config.yaml
image_size: 64
norm: "groupnorm"
drop_path: 0.05
widths: [96, 192, 384]
mixing: "cutmix"
head_dropout: 0.2
muon_scale: "original"
batch_size: 128
epochs: 12.7
warmup_steps: 610
weight_decay: 0.05
Rows from block 4, named by matrix and row number. Rows with one number belong to one channel. Each number is 500 + 50 x the weight over its row's rms, rounded and kept within 0 to 999. All counts start at 0. Numbers have three digits each. After the name is the row's rms in percent of the matrix's.
# convs0: first 3x3 conv (model.blocks.4.convs.0.weight, 192x192x3x3, standardized in use), inputs 110-119, a 3x3 kernel for each
# convs1: second 3x3 conv (model.blocks.4.convs.1.weight, 192x192x3x3, standardized in use, transposed), outputs 110-119, a 3x3 kernel for each
convs0.11 106:537531513559537519535487440455503556473493507498543537435433432481534469463501490518513533499528517467487476469479557505499531515530535487512499510546508507510475654674696515485555383330378562535558581620581558557568326436434457534472488532487413445541382422496439496569
convs1.11 120:586547564598538570550494534525486470498477466465484473484426377604572502558541502465525461485541446550633492536501522573545560582543557475506493485487478468481459618636602630634611585576577504560555483526543505538560490472472489477474527522535512575560512572552422457460
convs0.12 094:567547555542540544501490464626619606570585539537548527459456468398376408562509489498557546507511507512497464514522527449453427504511536492488472513523495476448450510566517513579509515454473459449460487488535603654599436429480480474531596576590434431451458435442456500453
convs1.12 108:486521530522506508513513501485452478574525516580564563508532571593650601534459397541522579515548581468523593472501516487519491522524494576554553565512531514464471473518486450492503471498514504512526504551552459483480477496467485505497493480491445517549439456544474483554
convs0.13 100:497544427510489413502496436564563527486533528468493596580476587554448480609570485492543452523521476481537485503509500490483463529509397459494459485504453532513480562572524545510545584538533372463581460437378634567444499500468482420431548541528499527541497482406513365254
convs1.13 080:522488449525498453568530512485531484488520509477513507472505453476491603497490529533586554500536464550541545500466466558548531505557554623521515597542548570576536543563514518564519490504494465436435473472518376438440448469464523518498547464469547564577459551592459407505
convs0.14 112:524531508518502497544516510582505489604412436587433436467483518447513510394488522533453461555487477544472467483539548528513557538511532469517508442505511471507526568466474598466493591434450540518452481632548388567564495476460568524468528486455622509543693438513643424482
convs1.14 117:500431479513470484532508508445467487477467466478463468526574572488569541528572554527531490557610529562613558521516498457453449455461496525518511539511523522492525523537586467478504385442462489500492490533452460525478476454493451433454411405450443457529451481488494521447
convs0.15 094:434393466503495543444464518468550561477605558473536500434543602551597585461478376573568514549569510485528467484443349428431429371393400488462446487476442487466431460494558438461512518443488489456477545453498584495530509638531349512426312538402445413469519555617530576649
convs1.15 071:404467483451494518475500450555520507514540553517562540436480547539545558483470427391499443429495393498470397543543542596589562577553524493498511496513563466470492564521486504468443486466488485516526459537519498554537469542592473540580469508546540516448553515472545523448
convs0.16 102:346326352520533545611616596438443456518504492518485466466397436586575594550546494491492503495498516497503502448463469509500478597572583436448461489492499505523534571581564498511497437412435541563541491475484439415469605677665512563565365354360454454439576550495507483480
convs1.16 145:492496486546577556502564552586590587571583580554567551644581618535494517549538529502421548523424523467446459522529508536559532462466440557493478505466490494440501485524484536547523550533549491489521509511522456469533402399385419389396465425427521554615495570586483474522
convs0.17 092:529391429581517478469420438435460513460484536494559500573552483498549526402348466479524474460495509544526556578635584588597529374405420488497489535563489492517486504507485577562511563596531435476416644633536396360418525558451504555445464484475464470449491486497475514505
convs1.17 081:510484472546491458521525530498440434506472438560515492417390486569541484487529522542597521483519499503460502486465436532510477517516536510461421527482421541544489578541481509510466564519474556514538518446454523476457478483440514490452526522473497504582495460495575548514
convs0.18 095:516486514534490466437486472495583514484488514515452558499612532550571608444515540473426451470506461442538395397474596483565602470491471478474497519464540499519469501533598432507549464530551484508559474479392469510489540524441496549493435492538492538512559543481423482415
convs1.18 077:467488476489524512511512498519470455555502506516500484463419413535583571419496482573565543500435432497523518490490488510478540538539591562514526520495499570558519526498537521491525510482516523494437485533436459496431480498473495524481465469455495536594439437486488413424
convs0.19 109:580582604446444476480447517619464445615491452544469492498476462544533492495531474452522470473517516467477480516522517512536509473484495526542513494520519510539520493455545487476541409526577481521494530566543519427417589497424621487387558506435402492538411527584463485542
convs1.19 095:452530492492558518486503463491486456517527527501539548524494449409362479626558520576563630540582649495479542488502470484497463507499494580501560546509523501490524477533536505512520474502537519494383496456364419396362454437501509474520507457482557417562533407540497397459
convs0.20 093:516521543482536570485543559508458479520528523472540535612536573550511551582546521563616578486508501556484515442508501496533499628620589492517518490501486516478488455485495556552587511455523461450399476479479497400393424400452476424423632595506519524532450463542427389431
convs1.20 081:470468500456483488496508532450446432485489464474486463537510505445499538524515514453477484484462515447435548405385417503524538516551567562533525509499517579576541611588571581533529534516514448452456421414450511489501425431388483512476531579503509498526526462546669529580
convs0.21 102:447404429527504503614538530514473471568483506490390365550580533423417440562613579520530482495523480532532485472407422478472478617609589479481469482494481486514481517506482621628545469428402505534474325419403493608574438517534447566528425513496452475496387486550396443537
convs1.21 087:456451421486435453546506423518516526511531540494536536485450510483440454375316372464468484509500577439482564435473504494515511522535520529509514478474463536517440532535548443446464445433450421457475447449483391342358425410431420418441441451473494427463495461488493496519
convs0.22 103:369431477507465486452404461493491496513497506462508521563548559574589632559565669500508467531516491574538522484535540570557605491487528455482500523541504535547538491406397419446359411457436549530535548518569540445553381562483416543478500562494568483537548510504398481538
convs1.22 099:484522490487480488492485502551601561531548505576567539467433465448417438511438457381436384410467447416463428468462478515519480562546531459452491530518491515556540523548525499537517479513489645664615585619618523538569421473468477502531476514526470512506489512495541448455
convs0.23 096:598545565580552576537525488499502513495496501469458484510544556513466499450408366447428450470468464519522506592583611519544540434482499528525522441458473447469476538501473516497475497527539444411419504441435520525530448533500505571532501488519473471551470478486479516485
convs1.23 113:471511480490508470495538478443417484548493489621582576486498483499465458413415434516545542454493501445493472454441459508495499510486491511512516530509527522518484490474473493454451490469487484541495538524474504461422538495491536463467525455447501489483481504469532581547
convs0.24 086:435412431565536561573559570531503520535487495567506565530540472465520497486471431479465497557563542539504449520470477501472442472473448465485447452451461464456434505502510458398398517468465421407444419381406475468485508522546438469474436491448597546513531486511513447506
convs1.24 076:511479464502480491521510480556549492553576519469532480513578621540550544469492511442486521430486507459481457525529487522510495521530510545555562517513590480540590569544543518494508512483498431487491476557521484483457507550537526572561448492505519464523521514555515536531
convs0.25 105:524485430562522454541559507444503509434563571414542565497567552481523528504490492510563549529520519507516497510524507527507524504510505501524509500523507499492496504481486486524539505492530336521565315493546361537576470471520477463502508439467502634627416565654438440560
convs1.25 124:562529576539512555532512554510446445564440445559425443450555583575580545566583532525453526492482533482503569545482472556539486579550494416483382468496426428453389619615552590596550518553573507484438553506407498508442479406480481382450468393468423497481501520470498539509
convs0.26 110:479516500558571456527568461536590477543599416511500457478487470496491519480448467488547462493540443521542444527498444521525488446436457498474522494471528508495505499515399531583387568605437416413558394372538462442508502587606419529549444529546448592491420661617412611546
convs1.26 117:487507534521532569493533548592512445535485472464391451590498509551499501430392377481462534510504533527540576501528528521545544516521518519528479554529504521468482530507558499485539502498520364494479460495464492543466479492551488480545489483556634501469574502407556548513
convs0.27 090:516485482490446459511498492528447473528519532487501481437491532420437431523525434437409427486516455516547498483543510466504491502530476535561560538583564471534497512489549534459473550501515530505390463370338420380341634454389554512524498504656519511541542512522491534502
convs1.27 077:512482443526505431535488436507539509515584547486545545576527521502506460510546542542567550618540587580555542546523483520491448546532482452424445515511478451417404560537521532518513478477483521534473541550485481483421550565544569561527450472449482498482480539509466518512
convs0.28 087:517518500558567552485510459554512549584540520566508471562533473576651565523632596542508504447469514455530548515566491511586575427487494530478469474476504531529501401434437482495519456492508457394430409469400417452375554633578407464416463502399497543509500632590539543468
convs1.28 071:485498507464455470522513520548588541540609582500578532591585601609593582556507450512536572442532549506546521527524517544543522506475456544502412457483392421442354511507502488488483469458481505545529480506472490517471513518488528514499507466466527476461548542484532527474
convs0.29 097:463448457517488471516516512479479442542543507500488487572625589494546533509524496498506483473490464485496478466461512440452460485477477487491508468470485497515512477493482490518500481510484492498499438429418483531496581621537573641541476533482503522519551533527524513499
convs1.29 125:517491501492485487512523493494515493527548503526556525526525490520541548484495457392406474421435427440482438480499454492527501531571528498513516536530539520513510473499501489528510484501510511554454605665504479533397547558549583608590535551533486524528454543592453537580
convs0.30 078:579543604580548572518483460563592534475531515510568531499512512484519466452544500592585602534533548481521503437528552486511525504526492515503507525499462489461459473407435452442491499551566384388446387405454375423434556476491401338342471377390421464550505486571497553578
convs1.30 069:531528482521507465504483452590564482593579508565547491529545467494533505473485475439441395473481427503494487531539509532528530517523524448463516488493532448467460496489514458455492476477502500528514469532471551561487518568503557611546509547486536502459514447446516477475
convs0.31 100:499485467467457456476469454452495478393455443444465468468442415425480379429472410508544533508540544516547522503506453481482484489496453485462507479462503492480491505490522504484510490492519613568606529529549537537565429387449512465517482447483536520494456484472454490506
convs1.31 153:488521471491504457542517463481451448499456474584531501540481481479439434491478464497563552479528515382457459496493514487499495475475454399488424446540461490592510483467486493480478547549523437437514485434510530511530556574540562584544603606585451473463519509449534544501
convs0.32 098:517522501543561557532565506569487521587510548587548608493618619523609585495509483477518542501513519464493511435472527448494468501503441524527496548542497501538506442441445433423454463432457352520534336441462403452472511557464503562485522527421544596601511635624468512573
convs1.32 087:515520489475506496431449440599593540584562513537527465463493539557574553558474434487522529506519522452416395512509478484496462514533488500459415484470418489483419508523490491493483470473484526515522568570515555571494507482490535520520483490506430405456418437508425444555
convs0.33 099:545518514567543561522557548412461487405478465428479476524523591557564599541576671492474488485460467490475464436476478495529556509550562505511498512522505497522506540540587504478482483448473414447490441458496426460545452551486422515485417503492460486572481421453458445434
convs1.33 112:414428430405429427447457435531512480492478444478459428408425452458409449479493487409565515385559466464618481465507496468493486461478485543533538545501494594559528572570527560556520522538493531556527448515477426494480583611608558597610505553565329457498405485521482561576
convs0.34 087:537582563515575532448466539427543559465587607492604607386424405518528443500504445574610551497482456497470496496474505499466509421407450519500500505444451495445444531523452504557486488513486432438389457495430473474467473531592414505551360437449582546518553552530445515499
convs1.34 075:485539480488493474440416416587570568598591553575577527489467482526561558508486505486498500540491502492466395556604551525553506485508464527540537468498494520485523514497508529514500517511515420431461468497467551588511521528520516554543447517509442407392505464471502469523
convs0.35 108:573458500528484530478498504508403442507396447491483447458478451445412382499501506541539575539549584511534540514426463511464445417455438491487482486531510487514503501492498525486497531449446423429393466411388519414441322436453527611546552619510600598463653587332605521355
convs1.35 110:527526489461465430426447390585602539566558497567545484544521498394455508574606632429467538562523564572572552527555556526516520530522517583520466514492511481426442439443500498499546541550557477458501563542582525552592464480414518553508535574564426490490444548542453532544
convs0.36 093:533482465454472531475476490503547514478524516455531465429430493483519623493483537487466492518464515507485503496522563518496509508526531419464521425471463444516539413365379455441507435481540369424498493526578587518589392382382513454412457570522651614547524510531472440333
convs1.36 079:549557542477541519483524517470508508486515512559569523487543636539528528380386408435417468424414463483471549463456416538542481513541536504491539437492571503592612505500504520536565512480534531513490515498530630585628430434411512532502550593605525545535564537467565460380
convs0.37 099:448404544470452416493486479536488482523481448543451421606570518555583568516553542503525503514493448460462467508535504522615635351416535492497470449483498462461482453490537483399412610527462601581488602601521524537537461520527450521555500511435553516444655614452501483516
convs1.37 084:523586601566537531508521519495545538469525550473557501639483397428531573586523403499509473486478536477506585476514561464513575491510505522498461513467435547499463483470446472464477494466452522492465473433419444437512419491487422510527459482495580529507521516480523553541
convs0.38 097:621581543617543492566521491547561568532508485531536512495431374455399365480409430500547509534553489554564510570496450597511408590547443503503478514515494542546528506490524516541570488556631464574584466576567494554522556624560559631577505590544404303318380290279443400399
convs1.38 134:478444463559518565573562616438459500406424459405410475442546513429545541488549567451610664495558601478532570472443485403355356469436416505549596456491577373414475535530522498518484434474470446463412446484447430494540370382483408416502402434535555572437495534511453453433
convs0.39 097:475472491517467549472527549467499480503560543444535500449345435579452491630505511547574528513538460434511496404334385460434425485476475508517518548539512532556539560557514524555476565476461437444472455415501532518529365479399454551485438557465419518614425481537411490502
convs1.39 093:454412412470474497551573587501501504493508477536529483423417388550492427544447414437548494459525485485532462485455459552503504495473440456434454478474480468491526479510534463471490428419413463422406408429416461432478461454425485508483495542550536479477500457478520430451
convs0.40 101:519449456465475465550565545516468448509526506519556516478490559492460464453484481504489499550559545527527527613604526493525576495499522503512509500522537505504524565643615564594570472431433486442481538487494515526490393377410519498466563564471628634461529603595501445442
convs1.40 116:525518508581582541521514511536527503513494509562538549456444485467419424458507422427417455467445437448467445403420366408488485533571546551462461522494498538490512524565539506507500538525524448493535504515547549533558426460469478468481513491480432464489453472434569505463
convs0.41 092:634529549529464511468424455494508514496511536409448473530524435449501523473484489473470460515556540526552547452464483522538539549551582470465493472478487531542492483484485531516480488412422519567537493523444447429390468477417550558492403420402541511497577596621434454589
convs1.41 079:507562530425504495531555525562562527551553509510551562490484540493473465453472405428409462439496510493521534469420384512445441520524499418449476503487526484482551504503509531506531464415424505488541596541576600604664476487473496534513518525477542545567433430499498463502
convs0.42 103:435396442499461461518552543426407451530474464515538545472439468438468443512486412479491498463470468472457477553484578473472505428406420456474478452455479463474463546460508597606582543609549495552453403547438492618406595583526472461385452428375512380451558476521557545545
convs1.42 078:560523542539524555556530528515542498526533491587603545499571499476587532471472465530513537541530584465490594463504464495501497490517501484495526493537553519545591454449442460438402522530524535458547515485518570564557560575502546567496535532501522540596605581527645552494
convs0.43 099:331327317427443437443412452531519473492503429471479460489479530476451447399423374540470519491500516484485497457500489375398362450418359495486468508516475481493471471493498502485481496490486545604602580588587570548527556574502506582539469570547600595550501552419521559469
convs1.43 130:497517523483468493411379401485539504516523481543548517459427507484460477613532551485462501521560548542623558360408399425496485543580561495465493495443488487478488465500445451503449498529472610554561517518518435462430486536510520557504599627551578506508592530545621563557
convs0.44 112:468456503494530526479445509504547477437581404440515504507501447561444445554494461460476493417529462401518447524446456528529450490510481495471488508490476504489491480520522472470502502469462520454562521446621529432513407483399454566452514529502472541472474690343556656322
convs1.44 115:545549553599553602615618606453478484493460504553450558429519487410417495498535484437512495451456480455430474475459458447406389506473450519554523577582555573573559422419421428416454461445487571560592495549559533515535482453446479477489461464472450551590481573611566550579
convs0.45 093:520522512532518528454416400572568470400485387505489426496463513443439483483470471480515477482476470522494439484414349551426463534479523505452444491496508482503501601569465594594527492550486522500503584564573452453458480477351462544459369453477492556495509532436540484452
convs1.45 085:531543548485494498525536517550541560554570532550577519444494450426421507512519489372310456411366483504508575437485429458533495523570548494559519534603580478626570445481468467487478487470489581507469513445425601547514502535489557560510605615544415506609463500596599529571
convs0.46 110:465547508453433543572547526506499525479402493498475543395413631618654435397401606497512430460445495527528455556704544393404646582602561483520521513512478513512513532455476589593468357467539556501475574568504461509522518472407532513454587613565504556548392268503655621581
convs1.46 100:434450486405419455445462466555555538535596562590569557473411469562463453408428415493485480555504490516453522537555492532664625488539582450446405533523519549566455452445475493489491554498413604596592560547497543605571428421429485436406571501475652535575609459498693582539
convs0.47 093:566537526522529498503439479566445487507486513458433434497522468496471499496539528512496481482476468468465436525461452532524476603584625479456466461477505463430441434569510371499542503591544503500463545555487575495531392376481481514534458572561745567484638503533415364615
convs1.47 076:471510470502492463471510493468527454587555444583555471556496535518509507541500474498472469559479467521503562388421410435437422489488460577503486507489483510572538497515566460502562454469524413480511460483511548539586444439448487493495587578536549504549534445562496442571
convs0.48 103:564547509507544470452490392471504556580520516520531524476544513461499434426403375492495512427501470462519505532514478526541453476558513443472501420485488452445481515456487547519480491516479482541496486557477490455433541542622520480482559445489544464479486450522470445467
convs1.48 081:535491442535506485535510436445478502526493499539558505410435491505499419539533587433409432468469467469494396436491477496526533464526525501462452505496528542595580505514530533540533498521490495539483506509482547556514538507494522514478554520459516497550553480497607608594
convs0.49 096:437461453495491531463507531479416444402433500415435450529483564450404362434328311489498503527554537544553502449518621454425507562494430504457454537476473503465438574608507471545446492510515530444554483480497462428362413380437343397469433533574408499550365508523517537440
convs1.49 080:469502505474526524421491492552532483475490479542555563474482440420443516622662651377354356442420426446450504524515475532522508479526524545483529539503558527473471555555499530517509535496475444368429498484486447449485483534551537558571517553537542555546495502504519462492
convs0.50 099:524486459444534506496530477470532425475538455558553480428461622483395547499433542507476459550524511486546501437557462453492607500527563438464504480483501493529516532445458559506510500551572441411493369469504349497482560492459500419447602522510525593434488597481359478441
convs1.50 080:451447419444460511433492498492468427481494507534554563528571670498423503564508518406419444412433493407474469486458475520539556503513526521547545557536499568573551520527521531558521544523478374446488445492511478525492501489456489490465467493504503543543424452479427443451
convs0.51 096:558595561492519509467484492496505512489497461537592580533481502508438528546435503472525527528576504544608517630623612425466524465454504572501525576530552524488508416461479491503433443458500508534522440484492485464518551522454494502470414386430540502470482480436506603617
convs1.51 072:512524570521493538477394438541508511533498522559539575509452413469423467524555551492461482482509461404478445493559500495561537502539524527479535537461487560453496526532523536534479491509511477500438481465431485460451524554524505535537512521557510494497479479459513517500
convs0.52 107:392486581452531559485528484368453599393433541553498487491505366512387438573486406501494560458498531470528491447429463512500483520520470512510450520534478488514468474473456537451433536501479528477469492462509546514445524537535501593596451551584468269572364339541532656574
convs1.52 117:499519514509538516444449465505529481491580524477471464432459376521471472543559546449459439448448426481449438449460461531537522504511492458446450481489481491483497591583639562530563555523537540484466420472510483500522463419411464383382502449403536654597581631631632596573
convs0.53 101:523519463522547497619601597565556511514516492539530486433452383551539492465494552515499530503521483515519558564533476575589546539535519467497465520529480490485472542573594514525556529563539397423459512546572536574610483559631556579494503493421544546514540571605561475370
convs1.53 100:461447427493515495475502486476491485437481460479516501563428415470507452371387470487493421493485398478504409534536541590594596581562575573539536454458521524471546425466475448476514480493497535509534487463456444432456487489472503548545484542537443445493528529474511602537
convs0.54 118:388507505518527453538518447440492475479514522462524558533529422548440458477528486509519509519509464488511446484406447483515513485501533521469486491539496450519505587577577546523492485543562360559535549432459541460452636485469594479440565542528441451470536505460525542461
convs1.54 115:542574544509559523558525540466483547555470512528496473520505542623552500578548577503546534542540564456473539464497508497505570536551576403468473487524497487479452498508527543551566523561531502510442512496433464475513518451430507430442441434459471489455469473487546571642
convs0.55 093:489422498474415491517425476589530496604555556586594566523403441604540539492498471476573482511522554506534448510488526607550461498534539453513481497525498510523475526557620510495534632526446477464369525501429480497497428413468491424495534491472548482382596455360577534498
convs1.55 081:539572514504488470439471471444477465466481460509531516573520392539575616468530534507494554500449521483462497500542521530576571539556531505545522454520558436467507519477404505514486464490510392448450369456456423520534557570469512564525465562572428496479477586594474559552
convs0.56 098:403447432531557564593608540542585566487499515514483468427408488503498552536560507516491461523510476514496473452461366569610529453541465505520496493483484471500504415411438527540588527483507410382394530534556569584548609494605495381544534407529517538487489473522488506459
convs1.56 083:472504466447491484457499510441481532507494531499497521476572632601595560468343342506460423473460431449436447535554550523524494547568516514531583481536552440456452552499481529480518481470519418407464387399436440516495412453446502522493495514501490485425489483389413476480
convs0.57 112:569556485563618487524510456546542476460499600500503531456487480518462397521564510503500527459503556465483506584585525446508548500498461509536561523503514510490474501497452457430626535505533490435517536411581492464524418494514374462485451508474430566482348342599545398404
convs1.57 117:561572523540543524520523515460471495510502556526525538399467497492493500497519553533561582541504616602594626485497477464451473540493497452521539428484476449441465594546573664588604616620605474493517416426484405488491455399397446394432447444497436456561453500540502498498
convs0.58 110:537383548556389580515399573494586501497615499506635486573624465520574451505506514480555482499526482511511526493501472484546478459539492543516500517510505517494498433578412415583435429617500498463426476484441420414428447515445507596487585645520408506443344481440364523468
convs1.58 113:380439422379421422391414435490429447524482489495462498616531556548485488574479566555484496569507471518485487514516486521521506532532538434509420473488494517555535550486487527484502501496519462485478485452474531483550549533479521498508453460518480567553527518439559487347
convs0.59 104:518490467514496487476482495510526525511477449468467443572574517458469496508472451497510520496507470514484453457464382450441384513508483486481489502498482505498505487495466467492480464520476489535545460461468467483468433337365491514513523599597503547545470509463502476439
convs1.59 107:454448421439416406454453450588581579557525537537512519394406460512526516423446477453470482452479455502505491498470445538517471575558520517542545575580531616609567497485480518514511491512524452443463441402405354310265470410412454416438508508492470475515462468463494462450
convs0.60 095:519517491476501464451468408544543522526521519515495492508534584536514510516503504500488491539538555552554582550582532559560530551539535511513524524535537527515525432432464500485475502473528504563522528551496569547507637584618597543608533517572564524480526490458502493541
convs1.60 130:516498472525490482539499500494448485439400465394366427553552532496487482563547543527573527531512470537538490588555560427392406366358386473527417513579493456546432565523520564535515513519501429451483446435466456441487504509510480494490464477479540570510529595594509548569
convs0.61 098:534497497389398400479526521475550468530575491490405448415353451550591529491549493494481493540490525517499514406440433478466475511529457515497515515536518477512487419515522427483498416488460546479554495535500459533469432503515458485555511540517383332453433432461606515440
convs1.61 085:431413426499469468533506487522520469479450447493471493390408385422492484486497533447488484512549480487517499508532570542500530534470446539502498478518487498491464443450448465449445410455504510461516463479522472518522562561589509508531532477519587545422578524426523483541
convs0.62 094:434491475502565581496532522522526520483498555495553542511474430548511480453495489461493530437496464430481496588507434495506436507478434421475463455482423449476461504468481462398475462415497520477544429445531425431511517547557526475447426401423608528526475556642470599578
convs1.62 081:558559534444480509446470451509551572502528517455461471606609562634607584397419486499506543456486553518541553506507487549539494586560507556575536498478505452438448437460480452470507492505527380431514374418419428451443548557531562564538490501495415527469409513548472542605
convs0.63 094:518485464530510484503480473485451441470467480426432474521507502457472459477485490491525525473521526482502496443483447483478463486490493523558543542570548543556545496462439426431455431499532526511507507518537535536557564541487562489416551488370438479419467503461454487471
convs1.63 137:505524497486511517514540540463440454471468446527532477449435450480498532453494496391394437429432437519500519490499468463476458441478516475520486550539518511512470518528576539568588549539557387475536479499553543523560506497477529508496545498468504548589467492563495498552
convs0.64 102:480540568544542524473489523489461479491482438465471445524446454475450487531510422450507546481523555545569571501485470535517456505508465456494500485503524498527510517526453500503491447484521523468482524468496501483549442597503507575407543568393539462522646471403623475405
convs1.64 127:367411429428434472446443502454446499476490545530520597526576580493484461521514540481594534514556532471517531468448449433389395455447460461464538406422489429456545420433470453462502448463536469464489505474482540505513489438553498438552479461555627547486547488554567480617
convs0.65 093:521513460545546424496503420492470499491519543512521563425431526459398473416437500489531503447545555511615565453473454439499471408483479492496468453532484488542521491483568513506539495447499539584546549591517529521525563463567455385449529525556625555448503536436569514446
convs1.65 073:479477515510496529511513548510525476516515470511539526489472431538526528514528474427494474495563537409521493515510509511476506480481507470531495556568558504499427478496453472507468481536497415393400448452486455468507468501507546574584552589585507515513508528558492555556
convs0.66 093:531552510512484458554529495477476449508490501521543540418361397438445466481483505533548469536520479486512504409455478446459576512477512504506491474501498484499464532498517588560557547544544517502475511522508516568551710723549588580453425424409469466394492457405526436395
convs1.66 106:509512500573557540530552540523512532472512546473520523529542491525557544485448490546542508566557508533509448608595611554525533489420412496502546503540546529524529466471453455476471437484511493463445466474475511471456650653635586558592493470520489470406512508454509551561
convs0.67 101:482547449497590544432473482522567542480540582468483487532524463518558523624529495571577508550575518528508509484502519477539569533488469554549535508530521547537526436448472416459410443491491497517554503426464469457552509403375437429410618596530541508504502477512516446400
convs1.67 078:524479531444434499470453472496490521538476507602572553536561543463472424418364430439499509470558485509543479501504533512505520531531533513548540516533509459521499434452449487523498443472475494452448539557511508534476543487505606543525561538536495506494547576523457484475
convs0.68 095:480534560462476501518508509479447469456414471454489547526499464455438417507530506477495504579552588534527565457486515439416388469460447473494470487476472488463489448437458517526560427421424552569568565484475578569575347407461338443555493587614460552586493539596543572606
convs1.68 073:422459448468497486474520509509508458546536475581597556581549510542537541549547587476474427531498426454499439574527500548468466515481451489512492470513556465501520451486496456496497492508516446397371502459473513499584456458506497515565578599586617590544526546551417485515
convs0.69 121:494466502545446505525495541578500512524552511485492471496427449566586543445456500447536479535578523509473482483451477462473488545522514512516485532504517550500524492464535443684504475488459442404469472772531515490472527540526526513531491494501530458448530706529426429507
convs1.69 116:562553559540533525560546529445475466487489471458463471500518463560610538528523505534575534532588549581558622436450450437447441505533535470483502496504505512497465485484512533565564556532560448527505532530545472509460461460481457432465504444497413424544406445553443451499
convs0.70 101:524517483572500471516415417492558513504480483517461468441543491499470471506492535523546523495522492485490470477457427412441488419435458482516475489531481519510490506473486543483441582540427480504523484508522485483511686673407705500239587412312492495465424386458542467530
convs1.70 116:473510513405481466423468469450395463424448504452500565375514522518573563418492482381486524410539534432495506519506503510508493518470447516519455564502467491488460552480459541516510493520551540471445543487424536514482531463510454364472386410544513502481468464473476499608
convs0.71 084:608529472581589550526547502524480514566507477480449427477511465508483420502504477495522492528535507523477438534460414499474427494493514511513547533505531442453464513446453442351389551502480433447443446443506461496492607596648421410502389412500544551502570554475480534602
convs1.71 081:465426492478472515466490505514493496473465486487515509500538507542570484508562552511537476505505459486492475524517498526506497533465433549593603504513517454432492444510494416459466421436448510458427467488494462480450488511506466498525489511521581489501491450461389473545
convs0.72 102:497484470525496492531533493519497481518530501524545514581572549619570527501496498548526525514501506514500494516520534500494488458479523524519526534539533515526553419427394334384353388446397462406401502456479551472514553472478517481488502537568528536490490514440528558463
convs1.72 117:539513561569520556637584569450470480435453443405401414518526578477451463514489451525486517593550586567537561567607597442465438415403364358338416455434504526482516656684604657706635616644592506507461552576515474493476563524544542523546544530529502507460516495491528522533
convs0.73 106:404424576455404513454370484448431523519479538560495503619515504537507466558508492514508493504507471520555481527470519569514553539483476480480473499526486529545510630497458484448412460452399471471485441440468484511528493486485623600504548582511499430494446403443501438391
convs1.73 105:513528463494515472415451408484594602457558584419482544484404385586533551519553530475492539516467534502512485505530537456485472497510494460446424497560555484561522434523534476531529511528550432484509555591556518580519513534537575570550596574560525520515517508560489475544
convs0.74 095:590605546547589468475558472489551590487456428483434523481518505506538519445497491445443388451492422420429422495515542498499459596560512505536525493516477492510457589566590410500536435467452498510472428483489490534470437480508663625573586467445653565515566566482600519436
convs1.74 076:549530519513507524448485518533516463518477446467436415424417346446523490522539505489460464586530530493502470499465441547531507507529551555494470513477477524468471504499543527523547522532537485439488506493471485499495484514462500521498530524476419482566487524583540528494
convs0.75 094:442452521451468520436446474548536501530539486526545513565529470539515490491501462513535500524526511503520479643575481602587486562552492526517479514524467519525453487550529497560511496542495476575498488563480497534441527493363613559384621569346494505503452509479457496473
convs1.75 114:418428486446440487464476512438421493428463519422490532458464479465495535409450469415456456432469475420497542443481472459483499485516565460496469459443455476474445389459525374432503371429505416476538450473512419431494570550518558520525537516496434434435440460482398503522
convs0.76 114:554532441475504506463476512589397597464437582507580477496480593461543579502587543475534468523512532563478550459499479532487477533469441485507498526514532525533525525505526496507452535510465472466522459513449474510475483406584424468569484559553506421451408507506421580525
convs1.76 098:513535568506522538519502527436412416425487474488481491430362451473556495481448476500545508479524529457565521520528513525515536552571554476476460510509520420534495473417403458422457420471459548591538522621586509536489454426489445438498444447519565618521572623530499530530
convs0.77 099:424402379544623526473531518449461477526503485563527479606567528505510462525477459549573539601556557582599517495541478515550476531501553473548498512562507477551498496424471554500586558529501395569542384492410465579454523519435498506487415523427480573564492521537518557530
convs1.77 073:625570541619574568568565535519508500592572546519575536504529551465464532448440431447462432437482427452483423505518503526531488558575530565564555466527552447491459450480486434455441494474476525512501495509469431449425566543566578559548487465483499478481542463488559500445
convs0.78 104:637532610551396434498467485501535549416490469432535514455499582492453523534513501463486472473467447508532494474446544484486540468496483470519522493532532508533542495530521499374365470475496447507466506482428505547524522552475568608580511439467486601660469455448541504442
convs1.78 084:477460467568529497509525526495482490504491480560522512512493437404389403630638601518528500542570536620620595518515485495486480468490498457483504549564545506578591570557515527535518502524504541565521483540531548563536504498467477467451508509496562504534482480467534525556
convs0.79 099:594635464532546353487492329538576540465490529523521517460495511430542502499520489458498467502543456524519490556503477406422461500502551465506506478520523556515516511561587569556501621589472500490449472397442531437556535385542439409545457447604514521496515533487516531458
convs1.79 068:655589558632577548561489499458471449455465465453459456444456491535531451480513556559558461508548467575569528511504475532535531543545551454519494474520453380466454493480465486496502514506482444517463536582530511551517512516502557552540557568542526558555465502477496491451
convs0.80 093:478507531496481494534543578581539548551508475506510464435500503531483469430441396461499535435439485524580570538501589599548570637614553496536563474495488441490512415449444471466480548473507492489448479528433454494448520439530554484558554469550488487548585548509493489511
convs1.80 072:547560541520546504470478467546548492551536454478448401484442411474501503458434417512536472536517501474447472517482448526531488482508486494532537479506485388461429497534548453504523444500515486486588456463558618561620500551552535552568509507517471532525462507514459457471
convs0.81 107:577507437595492430573512458609537484575476461517448504487475481484443470447503470491487508484499508499509526553527508524471436491464474511514488513512485496508504476532549462542599515538557486528551443489554455450522558452486543436517573469497573587609484482563458461535
convs1.81 126:505515582463539579394509587469422485461426509463436501469503572516503522426470442451543497534486433513461427509482509532506539538507534543544515558530534459415491575488514555484551495469518462480515439498539459549608554517522532487516463470520466510491432456463466456496
convs0.82 093:536590573533570543458493439543509441495524473456468486404525446439523516467486495485520456475524485475533500507578587543586551487510483526506455503533513489516496489522559408495542380477570476496551508542556462425402574566416566507485316355408457597492459598580571592635
convs1.82 074:598565545508499541500466492524558545517509515500485490464441439499501495544533481523510511487524553504529572511540505501528501521550508525487461538493421483458426541500483583539506575541526526521476536567508615627619573573546546555530523511528580549508596583508601598534